Weights of a small masked image model: 6600 steps, trained on stained colorectal tissue patches (NCT-CRC-HE-100K).
Rows from block 5 of the encoder, named by matrix and row number. Rows with one number belong to one neuron. Each number is 500 + 40 x the weight over its row's rms, rounded and kept within 0 to 999. All counts start at 0. Numbers have three digits each. After the name is the row's rms in percent of the matrix's.
# gate: MLP gate (encoder.blocks.5.mlp.gate.weight, 512x192), inputs 96-191
# fc1: MLP up (encoder.blocks.5.mlp.fc1.weight, 512x192), inputs 96-191
# fc2: MLP down (encoder.blocks.5.mlp.fc2.weight, 192x512, transposed), outputs 96-191
gate.271 125:494472500493513496517480504432450528510503482483553537538487500499495460506401432539506492499500432498513431509418516534506531444504481496519513532487498514454559490482570544500494489488469493530459514551496527471541459515553515519547436515414451473509518425476528499485500565515540488466
fc1.271 127:590504548500472493478573528506523419497527541503460530462494461484510547503532562458493507512525501518520608531582494491464428521514490502473453430476500520517440487497482450514502479463528508421532447483506519522462508501453483501475495459589540497473487546482465486509505418501425547515
fc2.271 142:535596434515506533514591494453512509504447561502520512519494465480550492552450511495548441500439513530485512464455446533539502476502491485508399490499569492496419498460488459500562510501491482536542499590427471561448484501489493507499547481491507544489511536501496549551503447473455500489
gate.272 079:512502512479568478499572498520531575485451517494533511507428439483477476500456555500496465498546572537505503508517430471564555514502470468387505499561509502453505497482498610446498476569557513514482502520484474478444571480431520472524486521505470470490559551476557534472500474562570483519
fc1.272 090:474578541504431422508469424531441493556484406434522531446646400460430502499530492488490461508498499469558495485565505517513488483542519524494458505519460482567539524529536517521493489498464553479529548433486470495469483499493498461531514524526503533504501443486509586518492498566461443519
fc2.272 093:460511475540537521521506480515546509505531509435530496530520549480540492542487476444472493508555507531557524542475578454481503499527514549593500566447464530452513580509526501517484423396548543486584510402465419467606504523518538445469440491465521553480539501519448443506518524436499517511
gate.273 036:444479430600497517507502386526484558499500562515495520497411484556538517497519503499500522423499501496501519505499471550481499555566511485499463634501478511490521478490500495455392527561495504505418444485512500507500528512492498506499459475485472593484505511500501456471508499500558500502
fc1.273 037:549485505432512495520500549554441499503451418492541372482503532481405493502483488524501500559458553514500370501531507496642502477500497542517591476506512500545507517506523552535555462495552450504511501557502506501506484408503523497493554497527544367559489550565507453510502493492499500503
fc2.273 038:500494499500416527517499490506523495500459490508507554507578500498538452491500486519503503494502498491513515491598495469504480500494447497472480466534543482492498500500496578499492529504510498396557512433504500454465534571523505497513504554473477375633489500443561487507497508439532543524
gate.274 117:469496507554450497477429543491458496518487452531569562502574413503503426490500383513485524518515592480466518555517456475544501489532536566434443499535499490439514475494537434471508419443516506468524558435509520487473452501462490457505470523477498540508514561495487422527456534430410522477
fc1.274 110:523498485408492501465555510531501489540546438452543475493484471463463499527493512500522417500588477427523499482504506461425500521532450532510525514440489525508472526504485469497525533570554506515488476523472447522536512465503459508423501483476523491491487483492600573492455510520563493573
fc2.274 122:512488403503530500506504441510449494463476422502480519514502498566560521490504459558500550489504494474586454547586481514529501591549536508449550499477456540547461554588472501488500505476502508533576426542478481532529481512559556525502510499386503517509479540404584499426460450469505498506
gate.275 065:583444480515453553569497535558473520510469505484477516509493635510502502513542456482507497460499503522514503532483490522518402494579501490500538507482501499445535499499553544499500506461509470533504501503503509500576452571549508504502495484448607454602501500495490518484519526540430469418
fc1.275 069:548496483493369532495504537563515524553466532432592554433496600530532542501489479472465413500488469524468546476515500493503558527473489524501503497500504503459489526459527552562520504436530542446524506542589519436553449536477485500521449506487503459466472467506499526417514522484452579458
fc2.275 074:568528499506549516498588470493519507496503457472531517499441488499529521555488481483524461511504537438464567422559488455440504450476495530498464542514540499488493508585547510505484520472443520495513440465529518476512634599540512409501470535516465499498535474483533588417435537475521452526
gate.276 094:544549531520488515478497591467570509494525376499494512494555490499468523419519534525509509552567533506461468497501469499494489493498575541555476559538489522425499488501495540495426552463487481492492547506560587429530524507514405500487494455495499499455504544531494444460482505520501445531
fc1.276 089:498517539504514443490490563422562486490494490517510551475476499493449488460446499455499532500535523536458494466477384525548526521490546488586459531528498500513560574568508474511444523564532472531532503486547553522555498463399546466504522438445485449492464468509521447467477426408447487479
fc2.276 100:450502465510500502411482485542477422490531528481469498602527573509487468482498450437573550477511544485510511488469498485548555509537429408435500509560493509464397568482502475499544482461495492470469507442499458429491521543483461489526506514498497513492422488535487525462534496474561494480
gate.277 098:493509531492424494500511496532508474522528503512519539515490516511457481376453513451510564512538566497416590416517516502412454499505539473499403477529415530493557530516500482502464486498493525492474539434386493492525485524562533450492494566501545575501507505429482483477487477470520443568
fc1.277 097:555479453488506481492502500548513531520553567551473656539478428498504535438476494398470518500483458533470526533523455515426459507493505469567496460574512563509487594494446513441511443505487570458533493550430477499504477503492505526523367478502535506503504482486556467448472496439481468501
fc2.277 090:505458510576487489486435509497487451431534498510504503551474547518454471545479482647486427486509576438481506508572515467507437424538427423480553512505487527581483488487535474473433572514475491517573541475510537522502565537501528393494534437470495500512560529469501470516535528495561544524
gate.278 101:535562502497506510459531472472492535509460619523494497433453551466509561557496537474477527504490508446494500499542530535495409472470473475562446500461475486569501471559456466451464490500539458482511603612465496500500494467515481472564497475385465482514433533492497499502478478497502516484
fc1.278 107:566505522543498475460499502482458536522498570409609516513513459507553536516478517341430520492489448526560564590525502425501519483576487488482499474474477489485472493546501480483533539533557555429508500512538492535394469489500516432482471459497487465503467523519501527495491500395459468466
fc2.278 110:518480508496528500458591503473348455528483511470529456496523460471489554501527514461511512500472497452566513571504445540402458487476519491576437492517460459454507457573487523444503545557507494501447528494556510578443513521541540451459463429520460538499498505501523543381493567513501481483
gate.279 036:588505493632501487503496483501452511556496500501443515500374460545499492467504552500487416572500488499535496497488502585501500462512498495515531495499497500500500426500500498500504497544488542500526518456502575559456445501477493500462498500530538479587502499491501460495491496510498532504
fc1.279 043:499504429598509498503441421493518515539509476496358464502395355495500500527535500498513500563479469472522522497489492519568432501500493504496493494512500496501496498516572453543520500494487625527500525487491499554491427457502518499467499500540578456564494498493542497528547533484501493500
fc2.279 041:514500547503502518500452473477512487537524456496498513474505478566502495503495534500446474581394441510536500502450501518544620494527516447499554432502530510509435538528499500571509474474479462497500508480481500498528465500527482547558503501413499445453534442467498548530504451447500500692
gate.280 155:422530643502457497521565516510508514414505489504508514474458502485528510487478526493478470433584441450494495514562407530471511489509438461485500462509474394518500555492517467477466501487441439521433469496482534503505523512510518520488469552517496549511583543556532469456496502529571494505
fc1.280 122:501480473473605540429502418494586466516462555516470483516533580491492521484485502529489576600451534490498470513515550505481486456544509546510458531477509553538476474500473563473530497503505489429581566526525461493509445462488547420523431467471467448442472506473504496606491477444542488540
fc2.280 135:520538544483410536521494563462487455474579476441453554439522470506475490532426508529563443437509463499550508509494456502546503485572520486441508500518437468465500512456435434499487540515505475574424508491502546506441535550485431547567492503472558539551541571529537541494495553544430492479
gate.281 115:508515477586462518492509471510488522543497569445547505558548555544467528500512503511538527447512497437442541435469488550514511535482504513493479566476510476511429484485494442472499441507516499515401529503410484500474520520625517434564562488510512514498509512533481415551490491552460480514
fc1.281 122:504499459550488503468486410551507506540535452495453486522514507548506505492503496476491527452541576515586465461445595527579483472458440473478505487448460532541502535422535459480466489516457423508494474502454480551464553524488435439555485455486506520498488484520499454489518502510451494518
fc2.281 119:453452500457464500482519424501469521416482443489572501559523484467505473487523476565484501510413465462427465503516575535491545591499561527452510498537546530408541484518467415466485480543398484476480509503634514451475462486571507461413508461558482541486504502545462567466463516543532507567
gate.282 126:553460493522488554496508572436553449478471604511489465468439530499511530489477535560555455556492479538519481531509562410599494518501541493503527440535457464439443455489444527513516458579500582483598512487417585482462481521481477507501514465499486584512488513552496479513437489492527471566
fc1.282 144:500466498501476565497524513482565458449514498551540487507502546518422464549492471509499451590503497525516516553459605488581516550489501513526508423433475465424516498506509508505490458549533533556505494510453524423551532530490520491514487477517529539530400531525493512511431497476429475517
fc2.282 117:598468499489507486443504464502493519548506490451482621496476508580442473456439565491505404479519512440487500489423504520572477488524493491502478546502503494440441486530544563494501521512519504479467486476580464517493445543453510505432488473524507471479490522441450518554570554496504579540
gate.283 057:590506431485497497491580540504497492577432442513499498450499511500505529477498466539484485426505505545431479600562486560503449378536510524452580493502459504482519431380532500489429513518440510490552461458551509500504563517456409453476462500513470439499480507499545522469480566473492502505
fc1.283 062:482485502459448497485567523507500496559437598514517453583482506447517550426506484533495492471498522376497481535473507540534497493499512417497495506496490505502482538483515515532533500483503487470518499413508478498499497509508537505523489562436489435491559538541480482476500497550517431457
fc2.283 057:472496506501478461549458476470529556499469483497455520543420455534462407508493490522502512491485492506384525525566431442499516521499510545475501515496490531500502493457493507506459468478483450527512495514496588505494376493557528486546505466513583514459478549412509490465546570503530511524
gate.284 086:497561504570479506468440491540504514505539458500527549480528470542416536504535485456517485501470482556525510523478507405387525425460505529520461556549486400440481506560483500501521493537523485455515551563482532486482574503506560546500503560499531456553562503506505503478553520385519535521
fc1.284 090:581506456536475498429520483487497551467474529490551502497501488516503520486580463443475552458513448481518513541526539498434604491475508503522483554498461456485511497479498469481499479503527492467522537521458504415405544459508492504474450552384490540581610547455484505498589466514516500512
fc2.284 097:482506479545457573460540467523516522501383502442509513564517490490580531510514461506528546500448525494517485459510559571476517543568404531507497484459490505502534539476475461443503444508489471508482455509489467449514472554549497550550461491504519530485532559504550474494543555533504480478
gate.285 143:492516510502526444523451510494606467452519425518509548490558487505448557529480508502461526543542514504477509418487513444362582519420493473498538412448473665461481528486479527491496502468522490554488485511509495541422487510567530434465545516543453515521522468436501491485515477551537506495
fc1.285 138:532593551413501502460486447479484504479427429499441480556563489486514566552466402523524529515564496475449538446516481453424530529533432475488520429508452531494457518506517497557488468509520486524463506492494561542426515559468515455565499465491502488514475474504463462512501509466578560505
fc2.285 123:509413445494484541521532487484431500573533573539552468484533572522454422495532597454509476508529437537584391518465502575473473478500480475485481542480523470474496500464513463467507518476480558441504522532463483511537501480496440518487488464443522492549539582455548577413472505489457471531
gate.286 084:490549502510459464480504558468485517510503490461450495561493515457493491516497521461544594424537470535495562396536503467531497499483516506533540502511470488431453531568532495473500499452488499463443477506587496489510505504492540519540516501628528489524519562539489560449580504401484503548
fc1.286 092:507460478513526523512451486520540475420543547512506558397502446545535486483490486510560413558501525524556476637492482494494566461498485511450491509541491517519537510444488502566468481526533503540512482535478526507499473512503484505477459471479456500532528385447509527570463549503498446438
fc2.286 093:500488480486527478436566479463542504505544570501458541559496501442578550552531487423511497522582462480551588541536533473476506497494493525507490508519469453497448544454501495531512500442510569453479495563529439498446447496474450526469446507539467483509469461429467509516513482456517592532
gate.287 041:492501490485511540533519501476459499480568499500515453501565510499539500508505564500512575544464485492540492561493498408533501501501501502500502529493505494495483491522567490497502522486461486501498343477571502499453517455485420500479513515470507535505526512500486493500446500497500533535
fc1.287 035:493500500496488589563500446473458474494508500452570426497500525500488501545541504507534500537524468462558445499510499492566460477504476501509502498465517508515500492539523490502516501511473487497547487553543503500498496479494501515494502439487497498505515498494500458516473583504500500501
fc2.287 043:494441567472487523482502496503497546469457491451499505527511498507519523485499434573481504504494508509489500476508500499501496464525508450505513412504494504535547536491558604542453513526438482529541495479476539495611507497497550468491558534493605440500431476561500499488453495485506612549
gate.288 095:504570545470579581419457489439467499520551493476500428492482424501448487464471526489523500502492552478539516516528490504478506491506517561518516454506496512508433448517615476511453528547470579526507492470546548425510512502511502530447550485467403466508494552492486528517513492387465496488
fc1.288 098:487550568425532512526434601601514444557476511521472466546548390496463469500491504497513496491497501522547476527482507474495499485575480500493501564496503509429519484496564481510489598546534493470466436493466409565499497497473411481478451509403513544493538416502488438423494459478437509495
fc2.288 104:534512473517520538580535519466616483586495503518507483495492519487542481495462515473472500506520366545447469546422440499533502489450475471478471516462527478501519504521469502539504509429503485509493452493510415578483516516522475499506406551523547541486497529572508508462504476546524472490
gate.289 135:571583425551577468525484569502477481546454481519481511520529468481489512495448518516484498462482561504541462414497457437485478475522501483437531499496434472481448553472488532547540494479566497474508446510450554486477500582540447476521539572456511528456490557505507504458558503477471533542
fc1.289 168:517540411562600494520506462454502504531450463482509511486539448473526482477489496517511517459499496487472505480458471559501473543460506519493530488478419465508414554455451475536500525514493492495492509540448573473473482585528460455536563543487551555483497510514491470471560511488501494546
fc2.289 165:509445486467543495503479603497581527510482527477532465390474496487552563439468505421456494473529492430550531574558495490542467423483457492515577540492603558511439470474506477496506539494519493494485546513533504518554517511408540512429450546442461564593468512486527421445481479447496471450
gate.290 101:570490530500386516462487491507510576505475528415520493497536425538575487474518470511401461464572540511456542438548522489464444515520485495474568461532522449420454502502483530581508474475429520513434428497459408490514517498530517472517519553513537589489504555570499444485497504488502569501
fc1.290 101:495522525500459469446509469466462501460479533568503397483477496489405559459544526507530515554495516489514503488493504492496481484425542498533429430497541449500514528521511510532515518511443503499472426532505469470455557504585536484402503599596405551563521504489496497438485496475480516499
fc2.290 094:501505618540407474453554512498553585468416496575498464433470501501518446474502479523448427498498511527497472437487517531549528524570515450478528485457489415492508492528470525516515500416559495478509477499484407475547499492465491504448476528481564598461499532467525443486503459477578489488
gate.291 076:505477506561398475451599457488503504461503511494527494407519503502514488434606414495505465502487564521529538503506527533440564503462527553567460533512604446478469592519529503472507499495487455469477501483524529434495521482505536491524503549490502477455594543500452553491518512458500526446
fc1.291 080:511516478485472486516435505513520569509450498503503573465457485494514564510501484478514483544517593588503552381504492517504495531516509486503451508511586466490504521556440498515514507490502446577546549498574544517532483456460557495499496469534499596500489492489504439428553506493499491535
fc2.291 089:497533474489527531469552515447501429527525549467504498495551517507482469386485426551518489434453550510547518491503523476502540533486478517483468421496500509524493500452575543437508480529450532508439463496525496386458486505500517604497552467502509495506597536516489524485492516487543494467
gate.292 107:461503506453517476478515460531474447525509481460429477502476544441415550524467478460446540525491513436548484455563502529489597498540559447514579501499516470513476532598559543468508528450554518524528492492572486455506458454478487500506462508409522409487505556509498593512473489503528499488
fc1.292 103:500482501546464545537483543508415521406511493507519421560523516505448533571453509525478535462535505456493498514522542427554483464479534487442451400507500497458497545467506488463537551484564467551500472452454501461391586550510469494563496525463530508437481481468532469533592442442456557619
fc2.292 109:516504523507539460404520479547448555467565505512454498502504558492431503548542478561475509497440540475500490515484485525486558539568512467492594493527505571549491469541496622497555521509500509530495504552548508446568459482484515500477454500499518467466444531509577456483513482503576490389