Weights of a small masked image model.
Training: 6600 steps, batches of 512.
Rows from block 2 of the encoder, named by matrix and row number. Rows with one number belong to one neuron. Each number is 128 + 24 x the weight over its row's rms, rounded and kept within 0 to 255. All counts start at 0. Numbers have three digits each. After the name is the row's rms in percent of the matrix's.
# gate: MLP gate (encoder.blocks.2.mlp.gate.weight, 512x192), inputs 96-191
# fc1: MLP up (encoder.blocks.2.mlp.fc1.weight, 512x192), inputs 96-191
# fc2: MLP down (encoder.blocks.2.mlp.fc2.weight, 192x512, transposed), outputs 96-191
gate.58 081:140131128130157104114126155128115170133145107091109146133108121124100161103128161191129139134164092107117124102142148181134106101093105125185105090154147099145124114082192117109127117137123130169104172073154096117125165144127089145110119165126119088127155142117136127116085128124116119133
gate.60 095:137196137115068119154113105082131091154122141119120105142111131130127138153128109143168156134156133144112123144135118217154138121139191159130127093184149153121127145126133113128123109125132073099140150120134137162119131121109073124107145138152127170183099091107135111124143145117128113134
gate.61 110:131125145140081120090102121106130166150150181102146127141108128131143110111141128128130166130156139134117138123112138138118105148176111118104118125130121109142110125120152123118097136131136133190107102097107156120132131095062086142100150095072108107135140105118127117103139148124113156141
gate.62 132:092130146130098138150122114155132195087161094115091121111150164115140067120111128113154140084095155170125140170157123125154119128132124102168117116136142134124112140111124112142138160090130099135141136156151129120082133152151111107090090067079136134149149121150177127111133155109175140147
gate.63 176:094123128161145156115123134124111131159157093096126201107079178133138155106133093178112155073128111137095102128097092098119128142126161120134128132121153136096128131149115096133151124124133106126095136168073088091121140141114119141164126120147129139150070101097162141092105146129149109163
gate.64 110:115131127122139146146106100150169135128139164119095122148095155164108175128116113121157111107128122116211127072115145109093191162108118108137104184108112122104134137155136154169100145088137121130159149135108144126141151104126101126128105135118116123122126078170159114097143147140112171140
gate.65 016:128128128128123128127129128111139128128128128071128128128128128128134128128255128139076111119128128128055128128119128145142132127136124128153128128128077128128128128114128128146128128128128128128146128131128128128128128134128128128123178209128150179130128128128128118128128128064128133128
gate.66 085:135132149120177120126119115104113122128142104128108085184087156096138122099152148082121086126100165131134101153123213109141134137130130161117149158129122085094144108164127118141156125094130191139132124098135088140101137127141115108120131106094111103123122098122138131137147145141146162149
gate.67 113:148140119128114101105132136101137100181198084128105126143132117121138128135165108141141125134158152133160111138142081160123133157131154158088179104140135111118113127100143160144169101164103118132124121123104144127075127135141146080154111133076153140144112122134090108194159128122131113150
gate.68 121:123156142152146128152158126120150160179086134115155178128174096139127122111118132112101160135182118103119111127121103112126124173151117098118171139167117136151135149129112160108117137138103101146117132107115129151109147126116047126106105126118128134140102140097173138090120157144113108116
gate.69 162:097157123113138103123149104105095162154108146170138151122162139155143178146113132138090134150105113167133142152136114082144138087104154132123095120131131117099104147127150167126136144127095111134106125127125129103119147107127160171122120085100152138112165103161103133101058106143113139132
gate.70 022:128135128128128140128128128212128120193128128136128128135084089128117128128128128089167194098128128128145132143128132128139128128128203128092128067128128128128150128128128128124128101105127128128212104128128128128128128124128128120128153133110210128146128099128184128128128137128154126082
gate.71 120:127115088152094133140096129131125157159136124108125116128124148117123187122129121168131090126123126144143172153126159126096074101127160145114134130142141139147117156125127141077090131133119126084169128160140165119141086161129066145105163076089140134146147096127142174163096134176154182131
gate.72 081:143133133102086180136104134121133109128131131122136123129158080137124131120158162127125135125158178082128091115099080164151129119071131121128122151139147186120136152116110110139113127128170136106137122100123101145127135139132109105149128084108138202155045114141124117103072145131150154166
gate.73 132:131149127124126127122139127098180118076113139101102141159127101115138098101170158125068092054127137131167077125134091128120156164116127111093128140158117163154129135115141184120127130121170145151072103128102140126112096110121101151126141096122069125121089159142123167191110118129122123128
gate.76 101:143123130141130147107155135157149121101137074143127130169131088088166153123097109181135140104121125105150113115099117125095086131140127110132079117083114129128172132121164096158121108138133127149101105122117111174122103134102110149098119128123144149123135130152126124140128137167095135115
gate.77 078:164107094126078118156151123110111143126130124127134133136128126110077155104130117151120094108185148142204125125101134126144117174129111131098146136095171152189146129139142106145120130135163149147136156149086080144193172079138088132167110134132126118147095078127134138128126116127115156111
gate.78 082:137140156192128086149092121133142090135124120122182110126105145144134173088131137124137127097093135102169144130111118148167121111159122152083110088134088133111141120160173133136128131084142134130123094137131131122130127161096114133147141117132151104153181138136123115105134111121119123109
gate.79 086:134119129129145086134144141090099125128153139110116162125155100156087118123124115159127121117110092139119137182085128010130158138124087093110104142155140092120133127152089112119111163161142104114129119128110092125129140142124124134116092119132182117128168133149135135080104122146101098158
gate.80 055:122123083129129120134131143093128125136107128120155128141154144124129125137128138127087132100125134176170126154130129200129150129148124094132131072148159124113132103161100133045164102131115129128106101134123141173143133074044132085067112122169149120123097141141153128111136130145136128117
gate.82 063:129126134139139135124178124141154156135122120093122137130112161141130084123135109147145117115144107147098138178129079114129111138137132178150146125125101093140112126145140097187117084146048141135178119105123151169103125123142110132089120153099128136124121128099130101133097163197113134181
gate.83 093:063131138143105101107134144093129129152128157082130129134128169155145128126102143126068128103161099119146151134124139147148129129159128169146148110150137111112142148144131114151169117134113102158148138127140162120152154182089124109128142096136104107109151144117139112125127102124158099143
fc1.58 094:207113131106169096129132093138159128120094118142135152085172124139127148156133142156141134117121103129080098135130119116129126081109136180128159145138162127150122095142142070131152105138117146168186163100129150127120132166151084094141145150136107128112131122129147089134120125161128129130
fc1.60 107:140086137098131119125126137131131128138123143127106120076119133137151118167116118113119106121113107086137159158131150119137091157092116104160147154128077144114134126108129138104110118137137058158106118137128115083128139114123129112150122144122106093152154128140177129134200131147139127111
fc1.61 124:174096166129075123113116126142132104172124173094124091145124150136120150145138125128115166143152181128114162089108120124151128136162100115111156119130128123112102157119159134129119114152143126162094086090125127116121114079060128159086122082119124098154158112137116112117124159129122134134
fc1.62 133:131158131139133112153109128170130195088175107065094147110165134129112090104101150089154147078117154196123136146162119128127128127148115094156126116133169136140088132133129129159131151107112104093111129157149143132101159099128098087074084126089129138150143105125165107089154144135149165150
fc1.63 206:140128114116121085140158121131146131090095165153113062138166077126109097130116172097146117182130124135195153121154146157140123112109089129119132130132114134176110134116136136153124137129106156126158148076155146140137107119126129109075161116113129117107169153174107134136134117120115120103
fc1.64 138:128110089127146113126166115096072125143109093120146142070148126130117101119099145080155127132139143154118157130127131157195094100141150160131145080141126115173108126127171126093135136188157144125135119106125119109112150129137175073103177093130178110148129138122145155139132098088116070123
fc1.65 013:115128128178128128108128128128206128128128128128060128128128128128128148128128128163128128128128161128128128126077128179128140096128107151087128170234128128128128128128108128128134128128159128128128051158128128128080206128133128128128134128102164148142128095128177123128128121000128146133
fc1.66 088:096120114181146110085131136100125139103117120128113112146128124110147154115132141155045116132125119105121152097109136118120133139178117099125121180132132139083102151111121160115173167112137110087128142137102109163126111135166152137131108140127129132138109134170109112168121139141141129165
fc1.67 113:139183140130142141122121151110130133126176110141084139128124081151120113154170151135131125134140130130131105155127080105122154087125115138117167121178104127112161109142132150158161111147140146116117101097088125113121151130157121108138098127118130128127159114130080088154180142125119116134
fc1.68 105:127138134092125141129159161163126133074135130171096137138080169138135114139093119156141078119092095134087118121188143174121128144156131144129113122121130146073103090144102110112102100114133144130154101157147162127175141123145105141157154146148126152091145146127083122133118102131111184116
fc1.69 164:182100142145118149139122134157141088101160125088127099129112118108129050129129133099149115118137118109132097090129103177115117140147131138127155146142119147174154100129110090090120120122128146129135141123124148163149096144126115088126176163157140117151109134098136159145198161104177125117
fc1.70 020:081128099119216128128130128128128128128128128178128169128133114092033255054112143092128128113128166133128128143128128127133128122126172127130128128128093128123115128064128128127128126101077128128191128128128137128128128128113128126128129160128128122128127128131160128105128128128189089128
fc1.71 129:134131129090143130119149130144147098121114145161131138126183141113108130138149146089092152122115107119116099114126091184110152098129158114128075122115122174097101143132143117143156130157107107201115126122142080117111175098094140121132116124128104128100131144127130132121161136117123102129
fc1.72 092:126130129120077116131196133128141137108127113134113155131063143098125128151160119127124117159137112111123123146142066166134141190150135121136102128117120116139130132106091139139145145123133175163139144113157166129128126148112093111084149105136126121086126141118149108091127118109149139117
fc1.73 105:111133116133130098151127152125163157136143109144129107108142134170098166138114131110140148143150083109096112118111115127146083103172108175118128123129142084088127145142128114105130130113134134093164138160148122098172150125162145140131131127109164127088132085152137162103121133056136167135
fc1.76 120:144120136128110110132111114174113149117128160117124131087128128086151095157146124144172120131153113135107123147176133125144147130107133121117163161136128168081092146143119180093132092104102128140158094148095152161103130125089112173139150152114077106102126128126136115127133127160134092122
fc1.77 113:167111097109189144126135164109095126144104122115131093139140114118116129126163131139073104080131105130114139170148111090117120139146109119116143145128127161110121111142124097109130144137170122205177160145125111104124097127077069118041112129105140161116130138122126128128174128151141117120
fc1.78 064:121112100108120176098134140132103146116129131141110158123138096143112119174098122130131123161195124133112131143149141103116141124137130083155163161111127142143117149119124126091148123171138130141147135112116138120126135108148167128130094087117126156089092111113164135164121138117125134135
fc1.79 102:132113166125104139139169126126138164135132100137128056084103168155143138162186140113157065158149136067104128105122104163120090089119154118118140156116087131133117120127163133135083129124129157138142090146129103117079146107121138162136150157122094144103115138120131143157177148125138162115
fc1.80 043:135142158131127129129136120166130126119145147135088135097077127133128133127127127119166117119120084059107138125109133058121097159088144169095123173112118122162127141126132114198103156123140128148164127127142131086087112174177088172153153129136116151164141155087104118128132133118119127132
fc1.82 068:131148134112132123105138127128160171131101097109125144117135140120112119131129129171158128146155100126097117194104110117133131139160119136154144175108124123126068122136126108133109112169116139124140121084122135132125136101109133136039115138132118151123126116101158136089120107160125147128
fc1.83 086:116096133073153123117134142169137094091140128120079104119146128104109091133146126075131134144116099147088092130113111149130107109134132108133140126093081150127171135113093104122138154119125179126086145117181119093089101113134159143139133125101111120133102107116168138139137146130097146137
fc2.58 085:090107129109118098127143117141125102140155137120123099184135127137119103112136130106168123156141136141129109121135181131099130118107129119136098091097131143133127183109090103089113156105142163053121145147126135128081106083109159155144081128128095130130118148136063121140154067129148099068
fc2.60 115:152110134112112127124121133134185120123128144143121162142124145121150107141139149146099125095128113145103129126137167153140112119110113091119107132115122134174128145070125147150157127165153134138180142138138127093154162153159111084141139149120149136083151128195147136125134130109118146142
fc2.61 106:107153122107130161138131142127137153136100153132133127116158117087104130121117156129115081131066080129127142129137084144151118107127131141139112096152126150109103125140150160174150124102137141095148129122165114122144142181146154127134125217099127136131119106115118162119102066107181114139
fc2.62 144:165152122130146124106129116112132077132086124117152164144094107137117155109204137138091101154119105057122126126119163105119138091159147137080143132131136128118126101124124155125111094147129152090151148104086133165150122124127134129157141132167122131099113103085123133092117102114087111082
fc2.63 155:117112129188132120170140115125077113129140137144128149113127158138103145131127137135148164167133066153119122141104116148144102118114118122108155127095146132115123104120167111126167102109126121151121104166130057128136141177134083156110158095101159132116125128099159168103129126124141120119
fc2.64 127:142134130105137137118127123120169140150133145137123143169137114129153157072086125124126137134129110085127137158126091080127134142122131111094125155116176123148128113123084126150132139127105140129079122110128142192139133141099112182143100157111118132125170136129078132133100134178151124113
fc2.65 021:110125139109128123128077123098128117129143073188110128129128101128128128092128067128128128133166128128128128127117128128128059129100128128120085118112128128143128128128102128128128128128121128128128128127128123128128124128128099127115128128038128128092128100128128128128128128128121128129
fc2.66 082:127141171119132184099134143151120126143123129080138159137146128108126149119114093098145179090119132116172123138149128121137154161148161129133182101110122112127136111186158131103134140113130119154122103127146141091155126115127129144107096144069095096095102127131153187122104141127121128134
fc2.67 108:150150122138123139146092095144148157116097137114140129137145139142146112130116122114133173131117149123119165077147160129100118109114107127127107121098115132127144131106138106074131138087144122109145175135150101158157157119130094139118140097171115114099128128109188146139098130147127146122
fc2.68 114:057100150153114130124118147148123142175109166113183124097153109132131132143199112106174189106162167130116147114082067113130142125086121140123124115133131106139164155137121105115122148125110064143144130151139122105118128121098143140132122105134116180137156142160135159119134094163157115145
fc2.69 143:122166125084107165116099137131119135152115148192109092083117138130117173148151131110082172137105132175137131141116134138108138108116139156101097127133105125149157130135139090077133109126135150149122119132118147116125142114102151125131098141133113131141131081186150150152075126177116078107
fc2.70 022:164128154128177127127136129128128128128154128128126082128116128077100128129128128126128182126128128132128161188128128037132048123128135117128107128129128128130126125128128089142128129186105128129105128128127128127128096130132128128128129128002128128119104128126126127064128128133145128128
fc2.71 132:128146078125096127125132131142132161140124110149079079103112120131108163144118116140135102132104125173131120123115158119080107127135141141112146127156124131120119116142130121054102158117113117096120133163135146118124064123153105175113150112109143118158145122137116133157116131162137164117
fc2.72 079:114129119151094093115112148148102119109147139129124094145172104136128130082107103122140138143221133116145133102116138109113132072121127125070113131198127130154143140125131117115105138133068130120120101091092100150127126170109099137120138123125160123110085127131103127116092141118113119145
fc2.73 109:133113111126129128129109129106100119110146127099153134135124126084100109176158100139120184138129102121131129140148134123130128141116154072152125140140120101130121127113129086170063117117106092116099104153133130146124137157115135129151107126133169136101103169097093111131128121166100117081
fc2.76 093:106132107121108104126163137126131161112106144136132147151079129132099128112139117128196148114127130112127109125144110128152121164142134163112084119124160109137165141153184144117151143121104130149189097098121132148084128161075125133112171123160141130127121154131137115130100119149130129123
fc2.77 080:141135145111076090160163079141135146125155151138100118093128136133154128121129124101128096150138144128135137091125067140126159119185169103152129127124156142115162115125134142110150140125134144105078082133149173178097137094129163149147139113143121135126136138117118136133115148130132124163
fc2.78 089:134125157182115110148065144138164052126138113125173139123130127134146139160104106122160147143131110103165135167121119146121093105132090161060109117123114116157134129129130119135116129110123128127113148144081175097114102127093129142172092065099124129100151156126143111184106157133072112130
fc2.79 096:133104140147193108116128127112139106138128122160145121150177115130105108128116090150132144140133155142133126140107149131088127132157074073111109132100190133131124143114094103126131092137127127115132109107099134171132128145154098098124156121069172096127087123167127154122084109162122149158
fc2.80 048:130122133103094076114081133179139155146156112125185146131183128109135143126087126112128079119147100176154128101165133135182128196107135123158155116122130134141120099200117208091123161124122128106113115174119134122126135080130124149125085119113104116096130093107126140135121127129130130111
fc2.82 073:049106119127115138129133129092134091111116151157134132145157116128138174132139132125105086119139102113122124079164203158133136119119103149131127113111124122108139175174095102107132121129160143124128157136128128086171124101110127095111138125151128116122149157117123165107123148114088120112
fc2.83 101:078138123143112149134121141123129195128133138158161137158117184135126175143114127135101123124157131109130127113146121122172129115152138131140131143149111113175146135126204145127168154112110130152123128182160156171123101167088168178161122121146103126125121142109130107093134117101137179096